A small contrastive image-text model, trained from scratch.
Model: encoder arch preact_resnet, encoder norm groupnorm, encoder activation gelu, encoder widths [80, 160, 320], text encoder layers 10, text encoder norm layernorm, text encoder activation gelu.
Training: adamw at rate 0.0022, 7100 steps.
Rows from block 6 of the text encoder, named by matrix and row number. Rows with one number belong to one attention dimension. Each number is 128 + 24 x the weight over its row's rms, rounded and kept within 0 to 255. All counts start at 0. Numbers have three digits each.
# v: attention value (text_encoder.blocks.6.attn.v.weight, 240x256), inputs 172-255
# proj: attention output (text_encoder.blocks.6.attn.proj.weight, 256x240, transposed), outputs 172-255
v.109:193115134157126158165119155120156148126118151129179151111138136124147074151102145118171115108123113160114126126079108140128167138123126137146159125104153165130091109137166149160098121132143157127124142131117106135122145117110139063153106153151123136118
proj.109:131128077051097110146131148125124189129123178115115108145115171120127161110115125129122145107176115192101117122150111135134130121138088126124117175106117145135145113123121124133120072113112157139127112133199125158086153146120131140143128114144127132124
v.110:069114131126110116122134118110134125167133130132095129107138119143111146087161107125131097137133176118175115116199099151147131127115122122159109178118116142129123139125130118121155164113120086115121063100126166126140153130110147160114135158101118140155
proj.110:166142134058141152131137135144119174081130147093160118159130125105111126167102138129138159129147118169118143120131160145108111089133067106092136145112152127126140136160128129129116078153115146118103174154166088115114090135140079098156121101160126122095
v.111:070116125117106109116142116100126128162116113133104126108160136139105141106143112138123082138128161109166090126166114132157133123092123150159096176118112128144145142122146107121183155112116088120115088132144138137134137130111129132125135178123125127155
proj.111:161141161093136157124114140139111141074135132114164103138143149127122116139150131114171164143128091150127134131152149136120079118177101124103114142127135089110126133142121143144130089172146185156108150133145139116106107130150078127161118091125134141084
v.112:126143106133109186145138154155108162128138108132144118138080144126103119162139138119109136109136122130094163113154164114152143127141134134134127134134137122131082108142102113138094136136111162160171145125079118090103107127113124131129129109173153108098
proj.112:099096144161146166129122078121124080144136090141129124089106121148135119086134148142138124150071114121129138095109090087120099132118132155141180115136091106127083124122169130128126179147119141150161125097071127127208114115085126165132121144153141118145
v.113:136126161119142146121126108105163119128115111159134171120139147156128101147154099154153094125104181131161116127136082151158137151089081161161133120124116128126118154132148135143165114142152121113150081118145132134141128148134093108103145154102134173169
proj.113:144135085046088113148141141126122190123124185110122109144125157117126146123120139126126148127184121180093122120142118141126136132130068126125110158102126138128151120139138135123129061113116144138117126133203110143068145138138136128138120106146138127130
v.114:177140124144141148132127114178121137087140134117149107140107121108142105140108134121137173123139103149090164140080155119087108118152135106074152092143146121133117090138140133144101095141134173133132171146128112130112122112140119115152128079153140098093
proj.114:087125142209136125116113122119132069158128084138127143118121113154141122110131114130110083114069141075150119127100123116156148132097187149159141115139112134139119136119113127124128206113120084132138116104077153118174145147129157135085143157104122127155
v.115:185140131143161161132122135153136148082106130117168114132112131125153093170105125124124162120124077136079159151070180111110123110140144126100140088133151113128113111137118139123082110139137166132119187148119106115123120114141118113133127107158123122125
proj.115:074096146149119100124113117118127069176145103147073138120100133145119115091150110124112088123105126110173129113129111104144128144104142153140110162138076145139130125104119114111166190119106100133123093096107165127150146139124167161112143162090116110148
v.116:136115171130133148126115119123160113134105102158150166119143156164111102134161104157160092117106172122161117123130065162159123149092087165154140119131109119110112145128136139146159109143151123122150087111129138149155123151123101113102153153099132171161
proj.116:146131081041091111139135151125127190120131175109111117145126162120118153126126132122116144126189105183106124124143118139130132130136068126126117159104122136127143122138140130128129059113121146144114130136200114153071147139123139139136120111142135128129
v.117:138123095114133080124137142123124111161120165108092111119160130153096120119122119167097097161118120075138105086146157111135141142123138104141079149103111113107176132130066121124146163083125132125142141148137154121139134138131173138124147151130158103107
proj.117:125128179190170151103126108131135077139125071148155141113122099130143110136139120131142106135060156060165137134112145130128120128127171138122144092148131119122094142131118136118134195151144107106133125122062127085164103117117116129126137146103131132126
v.118:093111144116109121132123142084133111177125121147113145112156132151103147104153117129136078130128170125165084122148089137156146136113124145162116157112109122132133150119113135112142154119121094129131090112129134152143135154139127131102134176107112157160
proj.118:150139092038109116150145147127124182118122174117120111145135159111124142132117135131120155120187122188111133134152125139117129126152058121127116150114124121129146123146133126124121053134119154133109125141203116143072135133125112129145118111145136123121
v.119:142133136118124099087163105101146129138113108140109167107183145142138108122128131135106094180121127140162120128137122176119130116112136140131110160132140124151177138148168122119185125123148112104146129120156148157167113138093127103155142189103138106149
proj.119:097143141157142188131094155111092143104114137111163114146132095110140114142153116148163150132120127094143156143148091129120117119128135107168129147113114115127097150105088103148128158139132137116155098126142127110145113126168105116093112098096124093061
v.120:104157127125134081086129121116151126142080145148120133143174136114116122122125137160115100138087129106137154144156122138102123127090157128140103160101143140122167157138150104116144153086132096062095111155133098077155157126106116114162120179107107123162
proj.120:168135097060108127118146157124154148119119175121137106155138145112122138108125141119123145139183099167112100142150127129132098124129102115131105157095122151130165127130123134125130072128151164151113090132204095145090126134138136129119116111153104125107
v.121:180136119143125146121140119175127146077122123117147112148112124115137100162103141125142160126135094133083152142075166128087128116145139117083140098133168118127117106138135138130089097136137165129116177138124113118123117118124126109156117083139140104099
proj.121:079119138199133107130123118105127071177128096136101154107126120148137128107150115128121102129082142095156118126114123111165131139100181146153136130150102126119127128108116129107139208107122078138136112115077149124160148142126159139093144157109103138148
v.122:087112136132113104133117114109138129178122135150099151119134131144107151081150115125116099129124170122187109113182078157157148150114125143167122168122084126136141145129126109132176154120125095127111076108118153131138150152103136155105138174090110142150
proj.122:165144103039099123152143150120116179095124176102144102154138160108126145145116153126143162135186095176097125132149141140118125112139057116095121138119135122119144109129138132131128061132119166134132139147186090143077112112129104122143115105162139135108
v.123:148140089134139104122135143142121144086147139111147099132119127099126146138085144119109179128131077129104125133108197096096112094147166077093121124119172116128142092116142124119118130123105170128116198144107117096123125114137163132123121125163129109105
proj.123:107122174217165152118117117131135076139132072148141137106124093139125099129134116128129102134070145068151133130116146117129120132121185133123143089145130126125100141129129125132125193139141108110147122126052148106184106121130125124121135153105128134121
v.124:194135116124140159129144128171128145088116132119158119149116128119146097187089147127133162127142104148085150141062165130112133126139121113088142085124142114129110117141126143135098108137132172129126203143133101121120119106140110093149129091160134101118
proj.124:075110119192131117125119119123136083175116104117103141119120124149136153097138110113128089121096133080139128108135094127156154145104162152155127124138100130134132126113116127123141181116123083143129076105115165134161158155121177142116139147103127144157
v.125:166115123161138160117143154157147115081144139133176119148112139118157100142113116088144157091118104128075120165072172123149128132149133104133145071122143133141085127134117144152084091107113152134145155156116096124121122113149103124122132122163136141127
proj.125:088106083135151080174117122134123119166126133164121140105134124115164112099095116127094108122152108130082142124146074068127129163104098152087134161126102147138126142116135086117140134133106109152122108103158130206124168130108147168156158158144143134185
v.126:171128120143130163143137158131139138100130122118171144152129124141138112147108164122141163126150073146086111138059141126148134136126146133147166088119167130136121128158108153143072105157142181144138169149129096129144106102159153115109110126132131151120
proj.126:110109090121119113119096113139108108172101101088112128142107147086165120122148139115089123122120128127089118099144113130122119162137145146130127123136092148128149077113183083105156087111119104125127101121139116144083142137136134130149150148125127151180
v.127:186126132124152144131125129155123142085125131114162122140118133110144098179110129109132175124128085154079136145063164110109102111145139107096154073129159127119125122132134135135099104131131178136121181140118095109117124120137132099141128091152133112109
proj.127:083118126187118101122108120117131100157125120138093143110127115140137138110138123136114099127115143101142118123124104123155171141103161151176113138140103146134117132113128124126140189109125067136142096087108172151173146138122166125116142163086110138161
v.128:113118139115113125137127148082139120184121109148124161119156127150104151118148110137134082132122148108149085124153111126173136150101126146176124157100114135129121165123095141118128149106117095143137101116125144137142141143148130130095151200125111185163
proj.128:143135104032102112137144135123117184108128182111121114145131155105118146125121147126123154135185120192104125138158121145116127116141060120116109151115131132130145124137139121126130065127117146137109127135194100141056125137121098123150123112147121120125
v.129:084113137112095112116128091122112128143104112120093150108149135132109154083151118125133094124116158126172153120163127158112124139109120149126113191130105146122137127121151122133175144128124069096141107109140161125151130133069130159140130124066129089143
proj.129:140143146089102153161120161118117146117129156123172116145133163137121131188120103145181191123139126143137112133132137147158127094131111093137138127097185110119152102142105134133125099096120179138123143112116130074126132128161055153107122094132124152104
v.130:086108156102115123111142112147128125137121127128096139147136113151104133100153112125128102149137187137182153115130109160114123115145115127109108162148083131113158097128160128129207160152134109104117118122135142119141141143095114136139121124069133106146
proj.130:165152119182111099149151149133142139099118122142192116131140136146139105141099088140157122079105108111151124129108146126130123093122126080135161074154148134139092121113102122134111133116154159135159155104094154090169128113151102107063147101123126131087
v.131:063123136126107108118135129080131116170115126134120143128145124144107151080163114137127088126115163101158100118196079151164140138120133135163112158121111134123122145127121116110151152119117079129120059117130159126132144136135146157097134163106114157154
proj.131:174133129049127129141137140141111164097143159119150116141130135116120128146097139132136160132165118194105136122147139144105115112142068119093116121124145126136131118140138134130125064157126164129113151152166087121079111104135089105155121109161126114111
v.132:192120123141151167128140133153124113084120117103155111143074134124148092139095148108152145120136095144084128126077148107112129125145126128113165077127171133124124108141137135139083104156129167140141180150124115121125123133154126119138118096154132130115
proj.132:092101116140127113139099135118133117170123110147097163106121124131151135100135118134097113125124119095137153129099105119131161157098148166165147113150115140103134152115148111131108171111111104144135114096090151153141201155113147121136165140105124138156
v.133:165123120124125132171116158132140138120144130090158110142121120140148102180119147125130151095122106155109088135068158097167108127113103148163119061141147142139097120120076142149081107115124185163122149148103095149107109113166131113119121126160136165129
proj.133:129117073112152085087164132095162144174071120114114178105099153123130128122123153125084129103141144115120109121140097111106156130130155143120136134103121146085144124103151135139125134139102099117109125109127113150123209133074159148163128162099146107143
v.134:142144111151144123129141111178105136096142144118132099144098109106142141121091146117114189133149089151114174114115152117077114117168145105068128109161135132131140084133159123130127110134120140110122161133122121119099132115104129130173111064132153083095
proj.134:108128176219155155108115114129135072138137077152140145105122099143136107132134113124145114140063132071142127130101140106130121133128192132130148096153130124130104133122119131133123199139137109125150129115057145103195123109127144125109136148119123131130
v.135:153141115136136124124123117180119127090140139110134104128086115102156119134096151119120182125138112147115172130101137126077113106151123102082135104167134116142146094140160131125128103152125158115118146144120109116104113115116121127161117066135146087105
proj.135:110125157230150148109113112126143076133137075141136146112120106141129108128136107141142114131069138065151131129102139115140128138111193129133141104139125120124101136121120137130132189131127106120151140112067147111180135121136148127114135158115124139135
v.136:136126112136143108129123147102120159187132136104106113101154123149083124127128100152100115140111126110094074107123209120143122139107179095122098115061127116112166108106082110131105166112111102119129153116137143111127176147149145154087149149173171140151
proj.136:119134187201172144105117114134125076124143069142133145120134100135127104135130125129141111142071140069149146119118139119116130130119177129127145085141133128128106144136120130130116177141151106117131131134057140106186102114125112119127132148115117134122
v.137:192129121129144156136136123162139137065114120123140124153134139117141107190114136123134154119122087138079153144083184126100104124139142128097139094123162122123124121134126160140086094132122164127115205153124107133119124106131130105148137103165126110118
proj.137:092093131183113091139122125112130068171131121130070143133115118131140155100155117109115085126112137086149125122121107124156138149107147144150118125132098123151134118117116117117139195118114081131132074084106161132148183157133171152118146151096101109153
v.138:103123128127128094124137135097121116147133127125085143118160116139089152124155103142118075142131143094159102105196136118156130155115145146157109164107097132130156133104113136116148151097119080126119108121126162129122143137119157154098133182129108155152
proj.138:121151187191154150100128102138130080114133083145151140124125098124113091152129127118158120148077139084165139138105160130114111124130173129122141101155121126124096151128132129143124178155153118114129124117064122109166082104126102123129128142109132122121
v.139:165124124139150148136119122172124138091127131116130107148108119122139097160097138122126175126134092155093148143081162114095118127154132108079150087153144119135118099137135122138109094139131164136131190151128099118103113111128115103154121083156130097095
proj.139:098130148218142133122115118128139066142129084145123148114121104148141121127135104123128099115062140062149126120094120114144129133108189139148142116140119121131106126119117130131131201120129100121152125105061159126185145137140145139112138146105119136144
v.140:176137127137154155141126144167140130094133130122155113138096127113157102168113131119144165130128095154076135132066162112100122123148122112103139082127148122116115112141118155150070097133114166145130173137133101121126104120158115112132117093151142122102
proj.140:099119118181127097116122114102142100155097107132091150115132110140135146099136134108114097115100142113138139114098066107165159154115148161146105141149087154125142122116139142125164168100113087124156110096111146141149152161102162150124136151111120137156
v.141:092133120072115106114136104128143118153132165140113140091142110139120119108143102115120129114121155098174170112159107140085148131126110116139126162158081137139158092136169113114186138136135099089128102119135143143146115150087129147119121113124132095142
proj.141:161137179163119159130109146098084114113178081147130118182129128147128111150112116144118145127128143147150100162099143131142123122103142127118143114127161122113106091121109122116128175134133137158149146128105097104118157121123090122120102112104095143091
v.142:107134134124174099092139077100120114140133143145088130133143122157121133106160143116126124168126159099165153092193110127096112134129125132132115162157073140116141147139174106106204141154128137111125084120137132115142124128081123155152137140101120089156
proj.142:143134169125122117137094142104135114083120101133126093142144104109105134129160119133153153122108133130150127131101178150141129112123127126118150134101151129135104136122060144146146097139129127119151131117115147103126112123139096108122143111138134144112
v.143:170117140145148136147130125158128121112121150124162117148106141120148095169108132108149177096140076168080133139052154130109110131136127115110158110134166117139107116147123160130090125142161169136116169156135086148110115105132133105137127098157146137099
proj.143:135119080089087093140132148128117169139120172109094111142127155118131155099120131125102139130195111174101123132154099114138147131114094130152107165095118134123166111119138130129132074112113131147121122123196141155095154150121165144132121122124128125128
v.144:134139092108140106112154091149109143100119152115100110135124085092134129123105142097113165150150091152130143127143160127076144093162169096094098146142135132154152110126179105128147137134116129099121138122147125085107108103095143122163105119125123092106
proj.144:118128188215166163106122116130137071125134062152139137113125100135120107135127119124137115127069146069144132123115140112126133134123176140131143073145124133119102153134121123122121181147143105114131126121066141090181110109125130121127128148108136135132
v.145:117108131136166089119145117129118141150113132146089172083162111125118114130152113135068094147141147163166130108145104147121119146097130121123100157124073132132164123132125070128174124120145126100124102123134142139131123116118134113129132136106098127157
proj.145:106151102134101181119134123128143134181090089150165155107127116120157126118159149121123109170081117112112111131088119106106111101153163129089144179109145114105099127138141167146105146104129094124130143147095143073160108150141150117129137177120129143163
v.146:121114129123098154119130130112104076139186107091150083128116128125141181093109109091159119062141108114110119105108157109138140131120132128159137111132162148146098132098115125106113168128115103122120129110135111152086120131122135174113106155131139132133
proj.146:123107170142171119124151107114116108104149160123128160146142153101142121143126137126136115081127123135127177129145107144106125153145108092116111092173081130118165159120133097107113141167122113133098111147140129191148161102123126149148115114113101133110
v.147:089129118147085140100141130107115086139193093107148121119129152133130204097134130118146103060133099115114109128099147123131153129109143133153128119129151154151095134104116160104121162122108065143133118124128132146098133154131147175119120154127134139134
proj.147:124097155092172114156129115138114123131142195119131156158120152110162152137123151120109126100162121168107179137130105149091134115148087119086108104151112119123161160105165110091125112121114115132086126168154113189126140097121131141153111098134111116133
v.148:157143134115149107135126131139149154120079137152113152122134116122132051155132141138095152174135161149162164125144114133112108128126121120113129141118102110097161119158134105153167073145152181130140145130118134115168116111127106080148141114121145136119
proj.148:149143079106089145112123156109122150141093107123117112111138125153100135104136100126155145166115121124119089123144150117168137143123149132158142168099153129130099082173112164147132121120136132125146146106123135063120110161135121101105156137134168145145
v.149:148125121133134150127133100141119153099137166126183102133116133098153118127092149109166156122129095141065135133113159120046139121174128131111155119121188159155120116125150159122093091136135167120124159140123134107103067128107120141169108119146163112106
proj.149:128125178221157155111111123129134087119145063135127130118120094134115095134128113121134108114097157063147139114109147104143132162130152133142137058128118132135106167107119118129130176139134106109128118109079140117169122104128141122121124149108136148128
v.150:109113167123103150148110133103150098163119093138134145118133149164114133130163126166134085099094157090157093132125087137181116137090098157162148123124117126105110143118086146126141134105134101150138111111117150145149164172159109131088171139086119174162
proj.150:139127081035092108153136142134123179135119194110123126140134157128136146126129138125110139136182108184107126139145119144123129117134081128117118190111124123120157102136135133117128070109121140148117129140197111159077149144120122130134124109149121123119
v.151:111103135139138080139112096100092108099140108148087170125115146144126110122131135139117105146107135135172111122173108147150111099109124145157108135154059120125187112141163086163183116124114135112134147136126114154119151123124130111139117122150133130124
proj.151:149142076041076101129127154125133156138100167125116131153141139131142151113121144127124148129161110183107113129136135131129119114130091144118129202106141133120141103133124140124126078123137156137125146132189112138105134156127128132116127107154126130126
v.152:112118142132154089128130123138124136135122116150089157119103114138129077135155118135071127182142170142183141121150108133147117137107120134152134140117081107119180113122124080130185105127133138112147152128114129128147144112146137112104150119101114130130
proj.152:134158079067088131120128153128111179144098161119141130122145152135135132117142125122133150147126099188108110124137125129134121100130110116121129213099148119115140085164134147116113106099113145144148152140163122103082106175141107122122136127145124125147
v.153:117114132137079148116142115129113124137179122087165102139139139115129202103133121120170115076136074101103102129130159119138153105126141135154134134121152143148117140101109172112088167108105069139117117130119132125109127154122147161127136165141118128138
proj.153:110099171164164131129121106143136098110178170116127157147120134114136114127136161111126101090143139140136157137130106150119123123147102126112114072174094112139148169107151090113143139157112111136102110157114131184129151102126130137159101126123121112121
v.154:097132131147081154135133138107098102151172120101153122132133151116139209103124121106170116080130097113106108161106127123137141120116150147142119134124136162136093130100112163112103170127105066149115100126120133140120139145117148164122123155116125151144
proj.154:125096147087162106160118114132123138114137186136131149141131148105144140138105155124109139093162112165111156147130101142095109136158096128091104106161107120138155149109167094101117112127130125154072117148163109192114140106131135144161109103138106108140
v.155:119121106121097137131128145126114123127139133083162091129146134123133162107111142111175133106123088097080104125113168125116133124145135100089147117134188134151095127136125153104077146119099144135125159131124136131103125137124123167161110136168147110117
proj.155:125107189208168127118128110118123076116167098128122132130118113136127102153122127125136108111099162080151157126100127134126140152127157134141129072164103137136112173101124106123135172162138108119124121124073129154164141090119140132124128143109118136129
v.156:106120145127091156121125157098105080147182103091132100138122144125139185112135118118150116061129116096116100147111130140171133112101140151171130113131119137129081133113124146140105154122119080143139103123123150150104160162140149169101136153122125148152
proj.156:134118101042117101144138139133119148124135205113115125134126161118147147125120144125118143109190107194105149142148105151111127118136075124120110163124116133130166118132141124115125075126118151148103129137184112189083140129124124144151119095152113120124
v.157:138126133136100167146112150124148114136149113114182111138124171151136157123147116137180119085124117117108103154107135124160111156115109144165165100128144116108079129126098149128067142117134121159144132138107140144119156142148128144114143140148151166141
proj.157:144124092038109088146134138125115166113136203098113108153127160121140152121115136130117150112201116199111131128146112147121133132130078114130104165117123128129160119130132122122127064122111147139117124140186111158072150139126117144133123108143135129120
v.158:121107171133125143129112128111151110149120114155132160120132155179120108130161098169129094109097167110155107126128091142176122155087088165165147127119103125115116150123111136131138124123146124133149104105112129152164146155151094117081166148101133169167
proj.158:144129072028091110151137144125123179133113193113117119146131163121131153120125133126119148130179112187109127130152111144127128123140074115126115189115132127126150106136128134127125074105121145143121130133197113158082144147125120140131127113139128125125
v.159:151113157133142140145100144112162119146110110159131159124129141166128089141157087172123100115108173120151115131137096136172115152098092150163152110109109109096123140116096132141135115122155150134147123115102126163155149149166101107083172141113129181151
proj.159:136133076037095102138138146125119185141108187104115116142136155125125144117129136127122147138173112189108120128151113146129131123136078123130117180112136128129152100129127133125127069113125145140122124140195110155071138145130119133129128107147133128127
v.160:121110157136121140142113143106148117156106100160131175112135153172110106149152109160127093107098173105153101129132097140183116151092087150172148125107111120113111149129096135134142128125136123154146106105119124157168151150158109111086150144109125164154
proj.160:141127075029094101144137147128123179129112193118116116144135154124134141121131137130112148142189113185107127132144122148124128116129078125122111190109127127125147101137129138133125073098121144141121133141191109156074145145127119135125129119140119126125
v.161:139152132103151111132123125158168174107096143170089166119123118132135079148132126123083143152130175126170138122136098157127119130132129132118104121125082107106146158141125105151169106144127172128145148143127128111139124113156099095137128109126133114134
proj.161:143137103132097138114107142127135149124074086143143110102136108147115148140126087139133124159093127109144102094123167121163152103106167152146156157106154143128096080159100143139118184120142140118171143117078120075111116177124124110094156129132128136161
v.162:142159125118121139107140139159139141119115130130182115120138110099136116149105172120149156131089086109079109141106162106098121095160138127075128131115197133138099123142135153125092133122117160128112156140107138102147124095150119123170089125159133096110
proj.162:120124180211160139117112106121141074123146076126124131126116106120125104133125120129133107121084150062136132122112142110126123149118178140146144065148117133133097161116129123132131175152134117113133124126075140116183127107136131118120128145105141143132
v.163:116118155108152094129129111153135152144086146154071174122123116141119058152142137146093132175134172121169144112161108140131110133107127129121115144140095103118168112126144101127161096132141161127134119127139116120163138113129119107136156115121119126135
proj.163:146144058102069135131124143123127158133110107131124126123130119137120129124120121130135143169105121147131097107128137125143119108115139117120125196084152127112118111143125172144138099105120151152160157113137129060107110172125133112117157154144154126158
v.164:141121141118150099158119122156150155136103109138084173137131124139138065137125114143076135169119184137138148114134119147144100142128117126134109139149101098104164103126117098123168098119128157135141148153127143127183155137146115097117105115123120113114
proj.164:146160069083073124127116154128130166148102141126133107113145148150124149129134118140132142155148106167117091108147132143147130101127102143133127193088149139120139085171125155139122101095131139136160134122138114093095118195134118104113147140136131135139
v.165:132101163141127159130112129110157107148111109155149160122142163174118109138161096163143090103096166116145109128119090131168122161081080162159147118113113113108111138123113151140137122120149138139149109108113132154158148157148106117082165146111126168157
proj.165:138133073035092105151140153130119186126112192111119118145134157127134145118122133130123142140188114183110126125149111142129128125138074121125112179110127135131152103130130135132134073109120145144125127132190108153075151151131126134128128111143130128126
v.166:183124134134193105128099117132135129112106173144141122125122097117105078155097124137112148186145134165133155123116093128097116152125109109123151135136129114129172130123175100142139096148131195116133128111129094145094066099115087098141123108147165126129
proj.166:121139137182152173089134126127139111141132038151118130106141111135116104118135095133153118129061141086142128136128144100160153131109174138164135084131124136134101100108106124145118149137129096107155111109074157084138120131136117119097140152107149147124
v.167:108117150113140072179120142140136128176102110154074182108128118165113089118156140152068129163100185097167133136118103153161124126134159135147098151156111103091149126139127120124162112144131170132123143145089144104146156097144133103114101124134156115135
proj.167:146138076063078102121114129126121174143108167105124119122133158132131149127121120133122135154151128188105122142149123151139126109135096132121120211105144128108131100156134140141138100105141154129137134143183116125109122176142101122129138113138126117140
v.168:143133136129196101115128100153129157106090160136096145123133090125133051146106134121096142174143120170150161128158102115083126135143141123098124143133122111134181122135155086142160094153148186081129148114135112117136097096112104116146126117126123100116
proj.168:113133149213139160108125119127137091136116050151133130102127088145111108127132105134142118136064143058149111125115153102147124132125175135135153089131144127131094134125113139139127188138134113109148126112075155076179107116135125105110133152121134138135
v.169:150133127122146099128124126143139157138090130147099152122115124137127066150131119142081136163105170124177139123159123137126108136115135120104117149126101101102171114146137109128160111137121166120129130134127131130162120122136103090119155104111123139108
proj.169:142144088097063128117133158120136148132093108131135109123133137145125132109125112144136140159125121141122088111138143109157134116114124129138143199091153116113103073153111154153123119115138144127166138114139116069107119162131128117111136136138145146139
v.170:142125137092172098154107131144130151110093148163086143138108131140131091173114142134121125163132153138145112162138129142152115107107097134111117139113116106108166110140133113148127125125138193118146143153097127154145126127163138122153149109124150152102
proj.170:160107098103071087109108155124134169140118150113138121145140110124104155105125105124116162139145103145148126154148111138156133149124104138121110158102128143127108065147118147136136089109150142149122117131158140127123137171111122119106103132143139117130
v.171:088120108118067146129127136112119100147163126110164089130149159124117188099144122129172127082129088113112099120110153117126160124125119127155129128123181138160099144116133157124104171100108095138103115121117145141107130138117138184131110137131135125120
proj.171:133098162124151102147142119125120112119153179116122133163127146111136146143126165116110115089162134144102172155145107160090128139144114130121108111176109112130152138099142088110133114145122129138102109149157122219126165089123135142158099105121098122114
v.172:124115163132126136130118122109145110147114106153128170113142152174114108140160090160134082107107172122157117127134086143162125160083085170158141128120104125122128143121126135136144124130152121125149096102120135153159141157132098114095161142097120164173
proj.172:135128074030091108148140141126121180138111186118121129148133158124123150119129139128124147142176110187115121136148114149122124120134082119125116187110136131125150098135135144127123067109124147138122122136189118158078139148140126136128134110145125127129
v.173:109120164118096151149113155104148116154101094164144152119161149151117134143155114170133086116115149086117095135132098129169121136097101146168151128091125120111087154140082160121112126117145106155134113120125131141158165152164127111085140161129116163159
proj.173:140130078033096097141131148131124173132122189106118118154128158120134147133126133127119139129193120189118126137146116145124126117132081128113120186109133131121153108131131131126125075109115151148122133138190102159078139143131124128135127110148129124128
v.174:133130113113139082114148099145110149107125146124092153120137082102115113139118137114083144173136137155158145115155139115088131110150147108103104151131096132151190116137162091119176124153133132106128118123151126100128113099095132119135124103109113087127
proj.174:117133169211157161106128109132139086139122059155144142100133092137124111126134119129147107143058140069140123124107144111134126123119183137127148090143132117126103137127120136126125188142143107121141134123057147086192105106134125119121134149112127130133
v.175:148091148127121128163125152117149147151092094145137148137142142162106087131152123168104131140104179100144083134153106115183102158115097150148145111118105106097115159121055134134120094104147157148128107130115125156142166134185127107087157148127131160130
proj.175:145140075039092102137137143131121188124118190115118121139139152140129142123119127133115152131181116181114124126143117145128127119123087120134118174105124127128148088133123132128130073114123157138135126138186112160080144148127116136134119107144128125123
v.176:127110166144126154131110124114154109154112111157131160119130159172126115134164100164131093100099168122147113132124091127169124159081079166166152117119104116109115141123107141144134123127156139136153104113118130161163140163148092123090167148107125167161
proj.176:139134073035094105149138148125121182133111183111121123142135157125136146121128137126118144130179107180110117129143118145128124118134079127127116181111127133130153103132132132130122066110114143143120121132197114158078151147124127134132134112148122131123
v.177:070131139103089138090137140115094123121151095095129126124131177110129169104122132122166101092120124092121113124094130129113135098105141165155120110107138124127082121102119160077119183106124096144117137097131129147118147151134164152121108170102121123126
proj.177:128129124079106093153133148141136156125116196106136119150144136117123138144120169140118139119182124183116147137144095151096111132149120134094128171133125107113145130108138120114132084117119142124107139149165104182113159102126129133143109101151120114129
v.178:123109154140130135125121136116151110153108114157123175122144148163116113133163107168132083104108168121158118120134086141173127150083085160161142132108098120098126156121112132137139122140154134128143107121119125162154151149147104108086155134106119176159
proj.178:138126076032092106151135145130118182135111187120124127147137158119124142124119134127120143139176119186104131129139111145128126121128082118130117179107135127130152098138134145129134065112120143147121122130198109157082141152134119132129133111151125127125
v.179:123141093117147097114146112146097143109143156100104105133130101093131154117092145092116165162158101141120156119140154120085135104167169083090097131140138140144151112133178098123134139135115122113111146134146131108098102087098139132171097111132121084101
proj.179:121128184216158153112119111124130073123143061144146138103123096128128106131133120129136117123067142059142130123107146110128128129122179135132146075147125124128106148124126123133129183149145112110135130121066148091180118109128132119128127149106128130138
v.180:159136123110176119140125106134142150121095131163094158119111101132129061152161121144104143157102165137152156129150091108114105138125104129110143141127118129129148114129154106142167092123137180132138136130144136112147117133131114094141152099120135118118
proj.180:157156071098070141116115154115161174130081129131130104131121129153126143103133109136134160135143114140120089114137139116141115123120124122144128179080149138116115091157125155136135095099116138138153135107156135079108109158134129105095150137146147142136
v.181:127136140124142115135105120132150146136072131152091158124119130134119066135142124142079120168124186124162152129157100136144116132132118135132106137132104117082151122135137097142172102132142164122142108136141136109181151111147103090118135101099120118145
proj.181:144141056063076132140125157116125174137100148131129121096133141134119137111141109129129161161149114158115095116145122119135135120123113127137128185090154114118130093159125144139134072091140141129147141121166115098103114173146120120116139114153147127151
v.182:163124129134165130123129130160143154113101156141133124130123128118123066159126131121126169164141121141132133139136129102103118145152118109084131137132150090106169114151142125158129084147106211145115137117127082117131115099129110092141108115141136108101
proj.182:121138152202143157101114121115128101128129051150123114094123101141105111113139102126137118139082151071147118104111147099154143131106166136168138090134132135133093130127101139143133175145145107096160138084077140092160111120140129111103135143110156141137
v.183:129120125132099158118124149128114109117164124106168073124138152101133177116114148107181167071132098108075114135104141104112147130138128121133145116133184123133089135129107167124091148122123101139121146147122114132103108140133130159142115154138148129121
proj.183:124102199172172128114120106124109088117170113126110122136117119112099119130115132137118102092122144096140158121127115147143142147131117137145112050177108139149132164098125106120131147152130108117118111130105138186145141082130128138134109117113126139122
v.184:105125096149122145117158141112113102130175128106157091127145138131127180113132139100172123082132087121090110108104170122110152129128155130141145140105186155157096123120142133128079176118134098118110139124126113148109132151127122172131116150144136118127
proj.184:125109189195172131126124097138119075125156127132126150133122092118127110144126149118126105101106149088133151148113123110114123148129144123122129055161107121144119173111135108115136158156116097129117109140096141151150138091121132143129112140124124129121
v.185:169132116133176141121157121148149112098130167142176096126133126097103107136133142082175168144136082147085147122105161108071113161149134120090153145125184138146089133126159158138096121143137186130116158137118103149113102117119101142169103097136143110098
proj.185:117119170196158158125121128123142092107146084140120124116116096133120101122134111126129111122108143063149123130120139112144138172119157133152124046140115131131104168105130124124142155141123102110140116110097142115153132110132131133113128135099142147122